config = dict(
    model='encoder-decoder audio transcriber',
    time_shift_ms=100,
    n_mels=64,
    vocab_size=32,
    encoder_head_dim=64,
    encoder_parallel_block=False,
    encoder_inner_norm=False,
    encoder_subsampling=4,
    decoder_norm_position='pre',
    decoder_inner_norm=False,
    decoder_cross_attention_every=2,
    decoder_tie_embeddings=False,
    optimizer='soap',
    adamw_lr_other_params=0.0011,
)
Rows from block 7 of the audio encoder, named by matrix and row number. Rows with one number belong to one neuron. Each number is 128 + 24 x the weight over its row's rms, rounded and kept within 0 to 255. All counts start at 0. Numbers have three digits each. After the name is the row's rms in percent of the matrix's.
# fc1: MLP up (encoder.blocks.7.mlp.fc1.weight, 480x160), inputs 0-79
# fc2: MLP down (encoder.blocks.7.mlp.fc2.weight, 160x480, transposed), outputs 0-79
fc1.211 096:121119154133105100082153117167159101113102142129127151118119146176141144127149111149105131116117082127148085102103151094056162090102121089067139107100139155140154125128148162133113151117122170099138142109121140125110124142115166131147134130
fc2.211 087:152150111145119098148159112143125121183136144142157157129123086104074107127120098107117106108122137145114128143127127110167124115143157147075107117131129077129101099141143091121091103134148129117158091126074087093082153141145083114115095165
fc1.212 096:115134122156088095121117108133109117168148141114104130110138104118113137119109147179153120124186132123125114164130160095121137149101117106159112146141157155077127152124151161150151116106134051111108094123125146121141162141134147117115110174
fc2.212 090:131092113173135092153171138141129098100110142107127115121130152145168097169087139120141101119106127129184151105093132107106111136132124113136103156141141136158122150112114119119163115158171132162104174110153119164134117121110125134124109144
fc1.213 099:128129114145139168114174144110100109150093134148111135149121170119092114128104144118115125139136155111104109126117086154109089132169109119071115157144107128107117126119121118136096087131172112134083136138110067098148096138133176179106096137
fc2.213 096:158127146139122128077118125150128116106147101138114139138156115157109144118069192124112116143158096152172151107144154171145096134123156173121110145119131134107135105138117142135116133079137117169114126097144132116127176134130133116166110131
fc1.214 106:100114114131156121114127108130154177126092153148111135149135094105137123060054123159130139136130156102165116120150144143167124117126131138111118128145097108126147147126124151159104148175110124126146111115125156106113117158150114100157125146
fc2.214 114:129142088152160088131129112138129151110129144153156139168118106106128154108090125113153156152147090122135146139153103120087125107106130162082152123089136137142156132095132147141159097121149117134150148106120149148114162166160155153120149134
fc1.215 101:133084114140107143108161176160144135121131138104121141095117086119154118120126146146129124138131132173093144118134137136114163103108124152084101103064149128116194088117096158152143149137125122086132105149171125125136120122126129143088098117
fc2.215 096:141110091134157123142132118100165100113117139098141160092121129143126120142099109146050124091127169121105092071118179142133115111162135102126116106103131085138149073161098135110123117129129163142116145129109146105140153155120141140126081113
fc1.216 110:172110111151119166103156115117115117160100185149159101159113147128108129133102152076145090143091110144139120105122166108104160127137089144106127093117131123096163140141120164137146136160153124131180139140146153159125114061105161132125146087
fc2.216 080:180139147083114110146116142124122089131133076132140162141137156135160132106116106134081148109076118121125097100079118141102115102159147162130157107173153125118079132177138127110111115128120146095078128150125136138088149130111127134088118138
fc1.217 021:140109060100111109147155150118132158131125096127139121159165183160158118156159120125125179130105112101127114114107137128155119150087163146157128161166108118134112142124150105144152131138174106163106116135116107144147118153154130147145129158
fc2.217 017:142141168164148150122134175120132126151177177142140112155160158130129166151119164153184145161137159161139159155133137147101159126177143122129155149125146124133109136149094142132127118157138121167136129129148180140107085126129116145123140124
fc1.218 098:105131153096185125105143099179131139163108141154104133119130111140174110111102159083093181091133143078106138089134093091134195119108104147134164113136166130114123098154129113163148119145157131125091131147131106117091107135105143146110145121
fc2.218 101:093155096150115088114125160106118097150137134151135149175165128131136154157141119151128160148116125084105133141097130131128171115119173129143116068080150172113164127132156099116138149117160147136088126110095068116154125092142127122111112157
fc1.219 101:138111153124113106140110166135156176143151109115099107100146110100122098153086109108126110169124107128103100141139142112124145140159114164132144136130108144140137153138101090134152128122099111142087139139159160132123145128121124118119119194
fc2.219 097:131108125127174151138178158105145140107110121125150139110116177167135121125118108094148107084077122145114177109111108104107133125130086142125153129122094096110119116096110113080078171120109155131109146151125154102128118152127135121118162115
fc1.220 098:125108130077079124132112127130162122169144171103112155107116130148131130115082118139081133135122123155113157103106123114147111114111113113151150145152147104108159132120075133110147095122127110206107116154129141106111094120110087137138145128
fc2.220 098:093130115143132122176132144117180133142148149130098112119130119121149164175123149139152084133129148131101133132116101121136108088140129087165079157114136187157172113124149130081113109138119109110134094121105138127114085168148098177094081119
fc1.221 097:114136093163088109148102088150099099116101114134105156130149127108111138099147138118079148128118122134113111099148156130098144131099114139133123122121137134136120156089120169136161161114118147138081101119126168132133142128109076099156126125
fc2.221 096:166103123117136113147118135102121153156135117088104159092172086128153143109104122127117152101102121144130109108176097115112115140093119131121134109139105134116132158145123142116112170151095125141106134119116150091134125139135136160148104120
fc1.222 100:136140166160115100140106141133140141136137117098123112124103137131139147139120161143138134155149177127156143134147130130109171099103115173160128138093125117119148129100172100140076083098154103154102157113132122130113134117089133105092155103
fc2.222 094:115133131129163112139101127114123146131144161152099063101145124122152134172156126111125101108142097124094090114136130141133099150102126155134153162163107126128134093116142103124119116125097123122141107111083147075125144181147155134108155104
fc1.223 093:143150146107090162101113103134106179108129135138139141167111136137122104158121148119090118114087142128166129149142159135144143131118120141129129166140176133122103116095080103161134132118091117122093101139129150087103099188152100145137125143
fc2.223 094:147136099151133156100127113128143137097164135162153118107115077158116160120137140098109126093152104170174118116093138116108209155149155116115143118121124117164108168129128180148114104136098150161168118135122171123133125142163133160115106102
fc1.224 092:113130135109113176165098104114083175150110086114132136097128113090124112147106110104163148176157102079119132156136107125142122136068106119103138123125115126142149126127164114165114111158159146083169158141154118111138164106136138141119140101
fc2.224 103:113137116149151134173120089150149120128162117097133102113102163130119093087102106108149129128136144115129110133133089079151167126118116098079095133084140160159121142130105118113120121104143146094161147142072112155122142119121095095118115123
fc1.225 104:115108143127115080134139057105152143133152126124099123118110134133174084162154125108113124126117167182109138077089155129110170147152146106124133138127098115140128158169116124143147134113132115150148084123124130137122130119130104122098143096
fc2.225 110:106060111113107135132158154145121131112155110123103120126140153178135096171123151130135103194110155152136112123145107116114108103110124196129136131119154139130161119139107102116114123128120101120173105152135158104151126149155131121105125100
fc1.226 099:135155122140128119143124132121123138119127129126135147121089185152129114143146136122140098077084122167107143150084192123145166099167121147138115175129138116159092143171119103128126096149127117116102100141143129110136118138121151101109117113
fc2.226 093:125117104153141119113143124111130134143168150096131134149146158111136144158135131165088134121164106153098091119160101128121091104069163144132098126116184117129161095102120111110143114137119110132087114120131171138126127156168184153082107130
fc1.227 099:126151131055107154112153121151141110155182144114120145117132183153164136132122113102132163153087095148103107106133143070164138122128126125108123155133126168120118125112094101124139177073128104116132110127135133125090091164103140121076113141
fc2.227 102:099157167133134107157117160091138152169093129144150134115101129065113151105122081105126121096153137138128126165103153189092142140129148129092106118108113123099135125096149108133148110175121145149187130136106151102144107134153080116129144141
fc1.228 098:156119114128092146132160103140114064142142124144149143118139126163124119158180114141164124083151138125142155158184094075130106124124144115121151113119127107122078161130134134147130126151160133113131127166097108160103065087119158108130143129
fc2.228 096:132125172130161135152130104095143111109176159101128165154142130130139146101131157156158180112125123160128115108190146105108094138171142132076122140114114106143096121156138081081144171119160181147138155104158137103137114145099123130129109094
fc1.229 101:140124118132161111135167122138103159119151110136112056117137141101098120151181136104172099081133137137104098142142087116122130096132100131144126133169097123090123111084157099126168153133133075136146135096118126142113101192132142123131111111
fc2.229 102:147139166130124090142128123146109134122094125152164162132109148112076151165144116098130171150102090129154098141152134137163098111174133099128122088116140136130118121141111162128140107153140102137091100113125146132097110118051147173122094109
fc1.230 100:086166159133163112136143128185116142111092174145120136115147153125126102080100123158089151115101148137134136121138105120097166134162129116107143112114127113110088095144144117113172156135103104136148126124098135117138134132081121150125154139
fc2.230 098:101173109149143114150142140095088082127140143094143139126149094095131138075143118063158121140129084120132171099153112125126162144110134115122112103101104153158139122163125126089096154166131155123069136141106134156150151147149145132129147140
fc1.231 096:080107102124090128150122119135107156071148124145125127109122100104118126123170147135116120123122160106142120109128154148146097117132144108156141130131172107093120172142112129121185091140146136133136130136137134109145186112091138090142155147
fc2.231 088:134139139069151135124094116154110142117125168122125109095125119116119120126103090109092165096124154108093119122174163117127113175162157120089126142148129167108068103120161146091067127098106079142151135120113098116141161141113126157106166138
fc1.232 099:102125183109128118111116132176118145094115116111111152108120131114167114105119127156153140108149130125127133118162083115170157161133180141165131066142129122120138113109091160115118112119107096105126086135121104152123126130131129145112149124
fc2.232 097:119129169103145164161155088111110132142115176123134150167157086134145113136135106154128116144113104120127098125186131122112151121138113140100137082126121130138153081184122117150130140171125171090116162099098135133139102155165126149115128129
fc1.233 100:118134078158149135133123132088102087126135123143116112159117154133108109104150133120120122151104142159083160153172128184148148124123117126162167124120102147157095171132144118140138107137157075127104100150120134143126118087115101082128100124
fc2.233 097:138100175139124122085113180132119131098139155119141121138109146164125086095151155171107164136173125128072152102136089122140129134134098107119107143108127144110077126141105129148141124067119108117090106114126123131109144142154110118126137084
fc1.234 105:113118150152119095106104120107170126138184108126109134143140134127123115149191148102159124164111147103134110130074145128102122173163149131154164156159112114113104146135127135128137147123125133154130132114161158104125088083119102117140091123
fc2.234 106:110123123111137091174161124127188182090134151118163154134100139125076083124115119100196118156096137138129155149104120153166109162133128094107186119112107141127125125124130152151134136117117126146171131158132124140122072165091131132144141153
fc1.235 098:120110123156107135156113144189152153151089119125098104103134135116120161111104097138178127112121117131131146079091125104105113159160137147163152129115170112075108098131097160125109166126100139118149105110101131133150116132163136098105093124
fc2.235 090:158117107159164134111102095164110150112127113123110151101133100138117130123113149155136095124146090156136141131051118078098150121103131133152132108135156130096119100149121150126116118139108135069116126116087159150114135155112126091127124109
fc1.236 107:097152165164144137111105165153101124128105088121108117112127128098116142127109112140117133136160158118143139178108119167108160133107157146114118135120145114116137127139102097122116080156113155130089153110104124132122122144151085068154112127
fc2.236 103:128086165122156124124153155133119096120090149122149192148123138123138118126088081108097133153151112106128132161139130187130139143104132113147122129127089137101146150085154067124127052112107147160105136145137127130150105135170116104148132088
fc1.237 104:096128146133154101146112139119128124154137115139124083099161100102137129088110185089137070092160132120097123137083116122145108134109098128122150155127126123101104098114104121113132153125130113107146125116110102097177140139115124126169157191
fc2.237 096:101124124115148073132145152129167115124104109135129108100115120143103132123129124160108122108142157122173088135103086134137092128126134109176139165143101143084139118105107138107123139120126140127117199082133117105096140129103122121110138128
fc1.238 102:118156136131130154127123142118127114099118129113148108128114102128142130161129082141166082148136138101071128125126146137117183120161143102127161148128110175148144092133123088117084178160118148120136147153122139105158115121139157165110107141
fc2.238 097:158096103123148121135136154132083130158106086125130109119170140127136129114180150100133119143142137117133124101153114094107099128143116111131095087152105107069120194118123105075162123175095153138128113105141138142155130103158119127141139147
fc1.239 094:105117108151125138119130158126170107112093098134134153101112173123110113138125120136156150160106117134103147115138137099127139115130095123146174103111132154148194099118115187105123144132153108154138202099131092136124129133113106139131128155
fc2.239 102:114121145067076113155084105135145094098138155139124171148122119098095117171136075124127148129153176133164150130134144164104129094116129115135126132129166105111148101101176130117110100081134134083134137134124136105126122110118123128148147137
fc1.240 099:157113115112120129102161103085128110041151134130123099115132121184127127143121112130132070137139138110081105103139083176125130093157082095132108081118104123112176123149128097121165152119117106109087137136146138146132115166099159139149132135
fc2.240 103:169151161140145127106102119120128147136085121153124118067134131169123116154122114142155138102108126140132154130164163117115095153166084091116129086122111157130141089140110115105131106109132101125141141122147181122149174165121137114150098147
fc1.241 095:126120130141114167101105121127112110149128109118138138158083158128087131140179112118129126122102104139099117124085097095125138131081130088140167091130155147129115144131105196117124109120175094124158145113145122117127143150116131180159146144
fc2.241 098:104148126135150128169112129073143126132106153149108152143167128115157087152099189114071149149119103113137112148145113102075130150100094178144125108179095111167160127133136075086104122118119101151134143105114127134127131141170124158095151096
fc1.242 091:124147107127122106120109146132103121138141125139146128112111114102102118118124139132110133185131197140137116116089125116139101141157118131116099120067110157139101114181159109084136118146101118105113115125134160177113077133111121143094169102
fc2.242 095:145161139150134163157142106142122117143112062064080088152204140147180144099113140101110123188136123163142114179109129137148146135122138105124134134102108128084145105091123137135098141119150132139123168141100149114123123123122128160135114150
fc1.243 095:069144137135091130141127141123142131111133154113108137139119175152092157086141114146165140120096161122120141096112106144105115154101140106129146131151162130140146174177128136154140141143144169135150142194148133130145130122102143148121136126
fc2.243 102:141155117125175145160121126075114186090146149102117154144124119094129157095138140150114129116128167165119081121121140154133138095160167118113142085123128094110157135166124132081132097103133141095116136098095124117129121147139141139147164127
fc1.244 103:085153111100130117134089128160152110132150113115117147158162123100136080119158167157132142171148165159110110151134122149147157164156160118169135141088129079124078159084120132140125127114136106086123107149129120119085136145121140108149117129
fc2.244 101:183130173115118147147136131143068116110147162111158142152167115123130128115135134160104123164130129107132141111151103129143130119094189158111150124157147128126154104159110087148100137170119178082091163113091138112128117134110107090128126141
fc1.245 097:101144133131137204120067167112128143099123174174157161117124158116111133103143128151132111151142092125107132150112153134132117089126124161158158138127133154133142193133127116107083097115114123115162100188095166135122169131118140113146157152
fc2.245 104:138092102155111124123167163093117109071150137151093164139128078164127136159161136161123159084136086119121092125119100145152137136130136154109113095116127128093148135130129071107108157080134133142112118132156128161132146160139156103137167111
fc1.246 098:103107114148143100138149100098128150091100142163115124126142161147158120117175143098124160130111075156137123159131114154125119103151118140127112117141156087138174122088087136089084116134105096129147137139108135105146131136092153147143139122
fc2.246 097:128144088124125159146112144119180135175113116154109108124144127119120095174072160139131116098112159137124164121148138120129105139141136109148114125114092090134141119137114105157115110097086098123109143095089121122102127124106155148124123102
fc1.247 100:132132098132109117136155102121123125135119139108128152117122105169109099117109103132131107116142085104137075166138133106148108136146095135133156150114158128115129143084158097129119156169111118146092124072138142101151116130144155131092177153
fc2.247 088:141095099140140124157096122176101135121139124147169135090161176135135110148111082147142122100105142128168141140127111122129127150126142123120132104137120073158157118074139111118087104095084102142092124125110166112140115133100145119107152153
fc1.248 094:154110168129118080149085153101131092111122141120142116143126139133183109088140152137165091095167150152153140119115116129105100128142101139139104157119140107125123108140162095136170113122115126156139160119097103102127120079150122082111145121
fc2.248 093:135145163146124083112095151124140137136140157159127122168132114066115117112124169172149122140131138134148125123136143167151146097131136127165108128144115127115136092151148107123115133142102116150125131144143089113118166091123155073081148134
fc1.249 105:141122138138092137126181124115156117147144121155114115095173110106099104118100140133127156097130182095080142136125090124106109148082132108130143088121102148131148132140151114206141144119160102086146109106120137117130115122157089123102147060
fc2.249 099:164123089134103144118140074126102133098122160086093152126110161067137122117123137095134107149169128169156140145143143119119169155135136117091089142109173154128144137136131128107114091176103102140136133111146143140120135131123151119119112103
fc1.250 105:123143117159112153126136145145141105118112105100141149072124120129064098112079123130153101123121144154155112162165135082172125124111087127104124126111099141082129160148111125131081139144122145124126155124098129111133152143137138132157144096
fc2.250 092:137141146118116096141109134092165142059134059171124152125114144072158115107136101146100145161142113127098169112108083093093112098112116109127075120133144127132116108105121113124138117131109162107069119172087119143165087140147095094149121134
fc1.251 096:124100082137091118108115131138178107076140127127128084175150117125165095117082086157117117112139127112112094073126103132114156117124127167145140088111133145118133136172131114149159136166107123124152159134126124170134131129147152125118131119
fc2.251 092:110120119100137118130132177080144056123156085112109115132141084119108130149092117141119111111103111081163084125116164117123112145121154147123109123100141134145159100115165119114109133160126127124141123181124087143130156117162149136124125138
fc1.252 100:142164153134147112157105108148114130137162119140089111082072122140081102141123111096126148125145119137121145177109104149146168123151123110145132137132146167130122139139115099164173087160135098140097130152129128143136124141168152114075146113
fc2.252 105:180128129129137132112112100110100114125158135177163122127138089103115175140105163113114125131122087117090151116122107118128101128066169130092100117129137127085100121114126146124121089131142147133097164129112139150098147134143158105111110149
fc1.253 109:089119122164069144127133090144120149137155109168118090131117158101160144102106133126133096111143124122140132103141139100171166118137106161129146152082116127112139137167121174106127131168120130146111110143101158113135154122097086124161091125
fc2.253 093:179151135104123117136139137165175169145094184181122095092070150128125145133130135161160128134116156121174133110132126113132101132139126119172102160157126141110072176131150151179111125141125147100156128098094122107125159185153146114109076128
fc1.254 097:118106157152111108117122097100115160122096122171093136127131158159191147140124103142116124146137144125125117124122128102133114106165157151133113205122108120143119102108132147148146124084131122092111060139168170119122099119113113086176171105
fc2.254 102:168133091157156138171120103140089101127164167142094122160169131089109124154158196138121111151122144141110147130107129178141102124139207120079142140112153141114104135089103112136129089122120157094112134149146085133127102141091092122116125138
fc1.255 100:094176074129146146158125125092113114122084124131132134092123096101127133107129128114200083164148141138128132131126135121086133100090142105112105158140180109125124096072156140160136158146102126118117113154128105121148122107093102137143103183
fc2.255 112:133139126116142123141099113123169135111111105113103171074136103128135153096117098120179114116130121131105135108109131121107129102109146098112080120122155168115097164107123128128092144177106149071135120165117129124119137125113112123094083102
fc1.256 104:149147101074103139104137105071105116107082164140118114150102134149172113105142122146128159170125091129120127101111082084172144112137100146125156083089145130146123142153138082136121108101098121089136108119103139111109120137122124098100126155
fc2.256 105:097082118083111143120133109172147120125103144103137120118106127131123117130085129101107135101120132146120148087145130142123150091136173043129166130124112121154133114095139127129117092128171160085136118139144105150128143130119103106172085138
fc1.257 106:158099069142108142116136162146108134178076103170134167169116134126107111124165080129182163155097143123107139140126156125134168085121092127137143124135136125107103121131121126157092129124160124108120119137145117097112095157077140135134108140
fc2.257 110:161134150108078134119133078139118121117088073151142150122134165150178124086134090118108102144107117105125149105138111129108131138114084151117111102084120098130117136135100115109133118111103150138154159092146164095102133116088160115087147107
fc1.258 096:121089121116086132168120128114125098149145129095143078115105089105156111150120117118150126146134138107151105122131114110112117167103115092092179077120113148143119114082097164128142134190139137110079151149121137153127142121136135112097153146
fc2.258 101:100088155096118112114163120094142145140120117116107142179185158124146130110156124165138147147126123113124123172154121141148152126107163167109135106144158154110091138104145140142152121143139132099138133097157099116106114131110156155109118117
fc1.259 107:102128110175145129109107145096142159129132141136090140143159147081138154119175159136097140149126126131141159079149150141143143109124117171162107132092128156078117170126112122108087148108118118105110116145097142130076127098108091082129123115
fc2.259 109:130145113125104134083143147144127118091101167140127176130134115142108127142151146100108143076124152118137142109153132128138148101089133134157118107138100137121109144131129099135118145090121184140111131110133142105102114140182091144147091099
fc1.260 098:107132118143130112171112149141127169126069147166154127118159171103098149085120109117172146095105159147114113117123133113109133176133130116103119097156168106108096108111140111139100159120122126081126131167128149094125118162085130093133153137
fc2.260 093:167114118129099154121111141133116109156130110102068160090137098124125139122107148158122102106111083115123146092131112140111131149112073153114129159096124146140164181122106124102135084158122158138098106137122106098134128107106132110130144071
fc1.261 103:146145150158174094122108147086147164112109139148127133108158098138150078113112118121113144148120147126108079134131126100158169084139105117123149153138120163136146177080131158164115152147137130164111105129133197103142125129131126123098098098
fc2.261 109:174129137172142115155159191132105110150129119143141120136145124119143131129104113097095142121101084103116112121129071102132108124136158119099147145124133154118142139131159067097160121102156087167123154143134119150123092157138148148168149172
fc1.262 094:089151127133138102083096139198139095115152130122100096130124136126120100155132142109117086160135109089151104147120171119084171114128089108127124094112155097126130175146137086150136143120166091124134124109103129093162118173125125080103113169
fc2.262 105:153147181160159108154103107189189174101137158152116128168133153162117103132124102132122138117082114117122144110101142120126123124079129106117101108118126115127114145116157102172130155129156146132132091128118132101096134164124137104047135174
fc1.263 100:124178101151161132114152156113113102129076094134131163113154123132111126113067168127097102110110160129121126155133142152130154110120133108142096107130127118110116122143108148081130123160102140150101117116120122108142148123116079103166111146
fc2.263 101:083074103122115077143157107099151106143111129102104171125089095165128119154155171146143138110111145126173135070127109127106116122089173125134136133152112123108144104095126118132144123137064109143153140115120157135156104179152103133158104093
fc1.264 105:116103101150107148149123139165116129128099148129132147119129165157137140091141132154076102111119137134096111119111124162091134113134091141152140120145094098136151125105129150076087078141102133097142099154097115110119102148151118092106130122
fc2.264 108:101098080122118148098095164111107100106152116107136162116123124130120119160152085135110104146143105120111148130137134105104087111126131149138124093182095147123123107120116117122084128138140085097146127127134093158147131132129168126097122127
fc1.265 097:117134163165194153122136096114144108113168112118156127109122144138128128128131121108116120111105159133086117137111116156150165124120128128134123119128123142126088127145130164127151121185112154121121135183159109123083113100116144133110098094
fc2.265 096:139108167175107157171114135162121119137126129158129177149104134128142153107095076132110111114126146134128061108167111137168093144168144146134138144117095169103137131154114106092177154087158147133117128118123117144157111137131185142113148140
fc1.266 091:174145098125155085112159158190168072110148111102133145112126107148153117142128113177114135108160155119124134077139098134151146141144088124117117167078112135121152115110114143138169134167114118115074138188124090169140122149111131128128120125
fc2.266 101:142115137113171153142101131116130120123109113149155141103142120149084121092124097179134131123089133123069156108150185134183147139116108156113099138156134129133119120126142175115155187115115136149137127102135163134157141166138104193128132085
fc1.267 097:184132119150121126166130133172147133141087124134124147081170111151140138084126097110125137166157172141149085115140161127111099123131152108122123141134108108143120106079167150157110121112174124108140135162141128143124138128125144130133169101
fc2.267 107:106128121137146146163122094139081108101096159145130112149133108123145160100153141130150168102136085138146105131122072166175154113147160110149132184134157136137107135135139105161166106109094110110113092129102096116116116104169171159147111113
fc1.268 107:148101091110120069112118123161103151126126122157136138127074128141119109148100135106136129111137156166133123147170139152115146149110163177095160119162092156147086133153158127127135101103124108129082109164134117100089110109129128145154142150
fc2.268 112:129112156151177090111133100141136162117113156196143136128086145130127136129155155091090096147097133112141097143139144136136122148125164170106134122152084154107100110132096133114106124135078108138116116172084118118113118140139135138120111146
fc1.269 101:126139142158131125115124101082123094103113102145080112142166131111113148060146160137110137150154178083108110084155156092151133132173131121167146152134161120103180139139134131122084136109117149132110159124122135133114163135114160130129157167
fc2.269 096:133120117093143158136166149104148177092176151130100129078126159112122080152128112124137082112108145090128120124160145118150142131137142134157134074081160151116137138120119130098158103067164143144107141105175145111125087157124131162113162145
fc1.270 102:145148100139085169097120139135119141116141131158073097106129073131138107119166156133137162136109154089151142117084127140114163144145100104152092165120147091160150100110126168172123165128125110132109144146136152133128128100112108132149108113
fc2.270 108:105093117118090145140125135116112109131130128162142109167145131121160124157112152172126141104110155108120140095123104148148142160138120082124122096096128100163169113118121122122155141140088130140119151101123072129193107097128155174145093151
fc1.271 101:093094158124132110130123083109108115106151104153126107128139118109109137121155140121083120137148131148098094143073114156125122102125154187151100098129162098118126161075127100109148171111130160133111164171113146141148112136145110086137166121
fc2.271 099:133155139067091109161144120105137126131139123157162162152160125093147101111115106113103131127138132109136114098109136168120116161124057145114123126112115118104166126134132088084120088096179125144116144148094110112096082157121144139085175110
fc1.272 105:124120132098125113137132135136152063109151126135134129072126136171118154126130129140134116136137130158145153097082164094148145146121154145161091131102129165120116122193132150178149126120140117114110145133115149145153108139093113150132103105
fc2.272 105:141137123129190113164152170112167091119131173132120121111121101100133111113111140193098091131108118135105160118102172152155093173151140114127056092124152116125122114109114109123117123148134113135083119129171147149116156142171146161167112105
fc1.273 096:148133115143149157110121153159113145128127130164102100119164139156109151117095141161162107127098134149115147151149100105095073102117169114138104162140090141178144125167128129150126143136120144070086178173159140141094102147113120103110131143
fc2.273 097:118112087099159102106185101095117122088150153053105151148110114114150110120162143105149145172149125136132103136105171132119103078151137136162069116117162158122149124129170158123152164132118141126104083156098093105134106137161094139128122101
fc1.274 099:115114124122130089178129118133080142097112123125131139111103145146119116142065146113184172140122121072148094107132126105090133132145142135127137107140186111132133089150136118128133112118144130123141137136157152105119106115121092137108107143
fc2.274 095:190136126130168156118096120134091131102108106119155156113125098094139183143139130131092111098117120142082185133135107120130138147117138071131178151120076105136106095145124117120119115116127091118125117096094131126112141134117110123162165127
fc1.275 110:095130110151091170117139130160130124124170130104093144113132119148156131140180125138099112131108139118111125139122145144136150121151078103126102124121138143151168095123107181132107125156179123129114108152153149128124116130169133126101115099
fc2.275 113:118112120152085167146117131158137109108168126143111161096165151146166110144088147160081148121117155149146129106153107137147151100133081108136081130095146133155160059116116131097120128165106161105136111101143133094157140154130148155103139116
fc1.276 109:153109079115133121117163123187126107121128067156130146136126106136127138143137118075189120123140073102130124159121132119102156085134120135095169090138146135093121104172123165137172111134153130162125099163184114127148115148104137128102138150
fc2.276 103:104144175121136150136178116122137152099120018122125185200131127141126099096133104123082113143117160117110104107104095107102111113157138109093106134093134148104132115131119140139126115148116151120107129142114154118096121108126135094093150116
fc1.277 097:124094099167097172151146146137152100151107100136121113108119113095152127165194072130099133126166152183134091080115146143138148172079123159139141140182124141148137111119073092131115119132108111113144131103122166107126110109156134108136148162
fc2.277 087:155150134147114093117117149101116129105122115111146099086139111134089137131099108100174137110134114136102139186152107089133121086097153100123092173088117123121186107164131108103107069163085118106141114142133110154180114113117136159109100130
fc1.278 105:123170117134117124138122156128140161139128126138092128083156112130144107107133139108152149158148162140131114140149108147142174128169062105099154129138143136153092165138113153174117158150143126136140134145128097177149099145101113080136103122
fc2.278 110:134121099152107118168142184099156088132156165109147130122148140134119117120110140100174153096157120106147110128130127126125164096150111115109125129130113136115136120136175151142139110121162126122085143137162118177194104103139110160167143128
fc1.279 102:158121136132160155138143143134117163205111108098099120149110136116093111126164139160098112118173173132112167124110126135121167131142131101210129222117097133124107137130130119154132169129112103098145115118123136117112113119099137122120134118
fc2.279 105:122161090127126094147152117127146129134107111158111157138123128104119126136131178098136090150118137146118119128137158138086071080118154127116133116125167168144131071088119153148142132146155138144114155100131128153159074116127156208124118127
fc1.280 100:118150153170131127107171117150128156146108144120087120101093126122164104125106144118134133144146130126139137160090153135136135098158123099108094163129178102193097116146087123096178143113084143128086154127111143134103115091141123138150110132
fc2.280 095:124080108108163118142123094093124140110141116164137160117108106142149074149125086119164138089114087169110083116122172123142082130145105087155111110112112103140194153147123130118160110132104140097135142131107098151144100102144137132122114143
fc1.281 104:139118137103075110097112130079094161189151161145121121134156156111123116136133130139154104137100109158110117140100148139127114082121134152143131154147099171141139165127093134107150092134146065119134089152109143140119143160093125118154101117
fc2.281 105:137103158102172182114153099125100097105155155130119133139107166158132133092150134136180111125096122115126123137101108097143161126122114133156126138151114126133099122108095134138074143147135137150169130150129134136112144109192117171094149067
fc1.282 102:095145135146128194126107105165110098117137139102096139125123098125158140121142142102122161174119126097160088101116130091149119153127143103097094162152138121158134119113120095145145128117114076139094108136133148104133120116126093104171157108
fc2.282 089:124129116123162152175127101151135121149123147139147146138109138114150133146110128145124128132135110166120124126158175078169132128179124081115138136121158112103125082118142127127123071131130078133125138107122122058133143170109118142145134151
fc1.283 099:129086119129164152142142145136147155099099168120103136171089104120110128160148127176127129146097128184151128092118136124125116129134134119144166105160110091116169098145123124133115147176109097118140149147103099148107135139150102092130096132
fc2.283 103:144118153102086096109129158095112121134133137138088113160148101127124122118159133122109093123154101132149156104179124181125161096127134110114142159117148104142140071104120122161113104137096125122149132084149152123174121115142093127120110134
fc1.284 114:100137126173109166088126129127115121158137092082114171126127116138121104163169160141106133183102155133124110162099124130140093114153120095122079156144135128135160113127106172126129092138165125093117100130126108113115138139122103136137142084
fc2.284 112:127137128127125176126151096173139113118126162130133162128165132177139128125106147155107123135125112162114127118178109120132154134127113146091115143113157121125159100063085114123096118169120144133149099102128152099105146151158139149122146127
fc1.285 109:144126167113150121113117118096133154066150101090135105116130104110105139069122123082115139141170128076132164132152152079112171134129128135129181103127176125114151143127111143105122138134119114166098105090145121127120082155079123090143180126
fc2.285 110:107141118090151114081134087147117122114113139136142113162117113115104140152080086095118114091083148117122141169086147075095118127131137129128157128132104135134151139098147155145118122147179079135131103134127128135147133151162147121088140174
fc1.286 115:137170151142119112124091144120120116140149145128128121154100160112143166132116142126087090164110123113087167163143099131112101138107056131153131147137103134113130132083151128113121162127146141157156160122128130108102160107114097112095104112
fc2.286 118:123161165120096133112107106141105121139162121136184106146092168083146162135088130126093094129103118093092154119148133101094146121151084131157182172102125133114144113086161098131134104171123102174169119145112126095150144086122096145131134100
fc1.287 098:087110110202192102113115104153132144109048098156158109131134136176083103112117159178173163141121108093138143117140130133148135157145147110143133121124134155101098155114133183121148135089093108144122105145106106144098129167131128139088140117
fc2.287 098:123057128094134128153112103127127130173157114119110137145143074111116162143123081128139103150155136141097151096133147162124141118105152127161095106119106151155150114111165113109097081132100126109159126077103149136099114142112148106131136142
fc1.288 105:117158126111133107134145108132059127151136078131136126076101109166119134094142098151115119101149118118119143130119111181086106118108104130120127133124145130086130107110142127164150134094149154092111106098155104087137096104162139118099130086
fc2.288 111:141134112128155132157095103123136114146154128137159151123128123128121156151097148177068130147126107117152128094161114135143136110098149113127147139138117078095097088126115144137199118125124115086111109140103120150095125146144140104137086102
fc1.289 108:121078081177122107130155163123183131096149131106092086121125152130120099110132181156143137154115140106109124103153123143154128124126146145125133084108169158109157090124125118123085088092152125106144150140126157100139179097129141099140183186
fc2.289 114:162096113146163123134083113104141104134110114163113135138122146097110166092121159117116118101126155137106143123173162134163143124140121116166123135073149110084122132157187132116093093119163159149126149145135160117098172112148122111148188129
fc1.290 099:133117104132113099113113097116120176127149121189090123135117083152154095151166082109157112155102108076159128131117163087124115094137112129138129140152155124132098164117164107148150163124130154126055159105125120101124109159105099142157114094
fc2.290 108:144106145097118083065160129163117125103144139112142134110120141148169138108141051127152130088105149132130178171117104137141124123159126097130137099134117108099085116121118176150092119141122135129100126130134139119149148132088163120121172106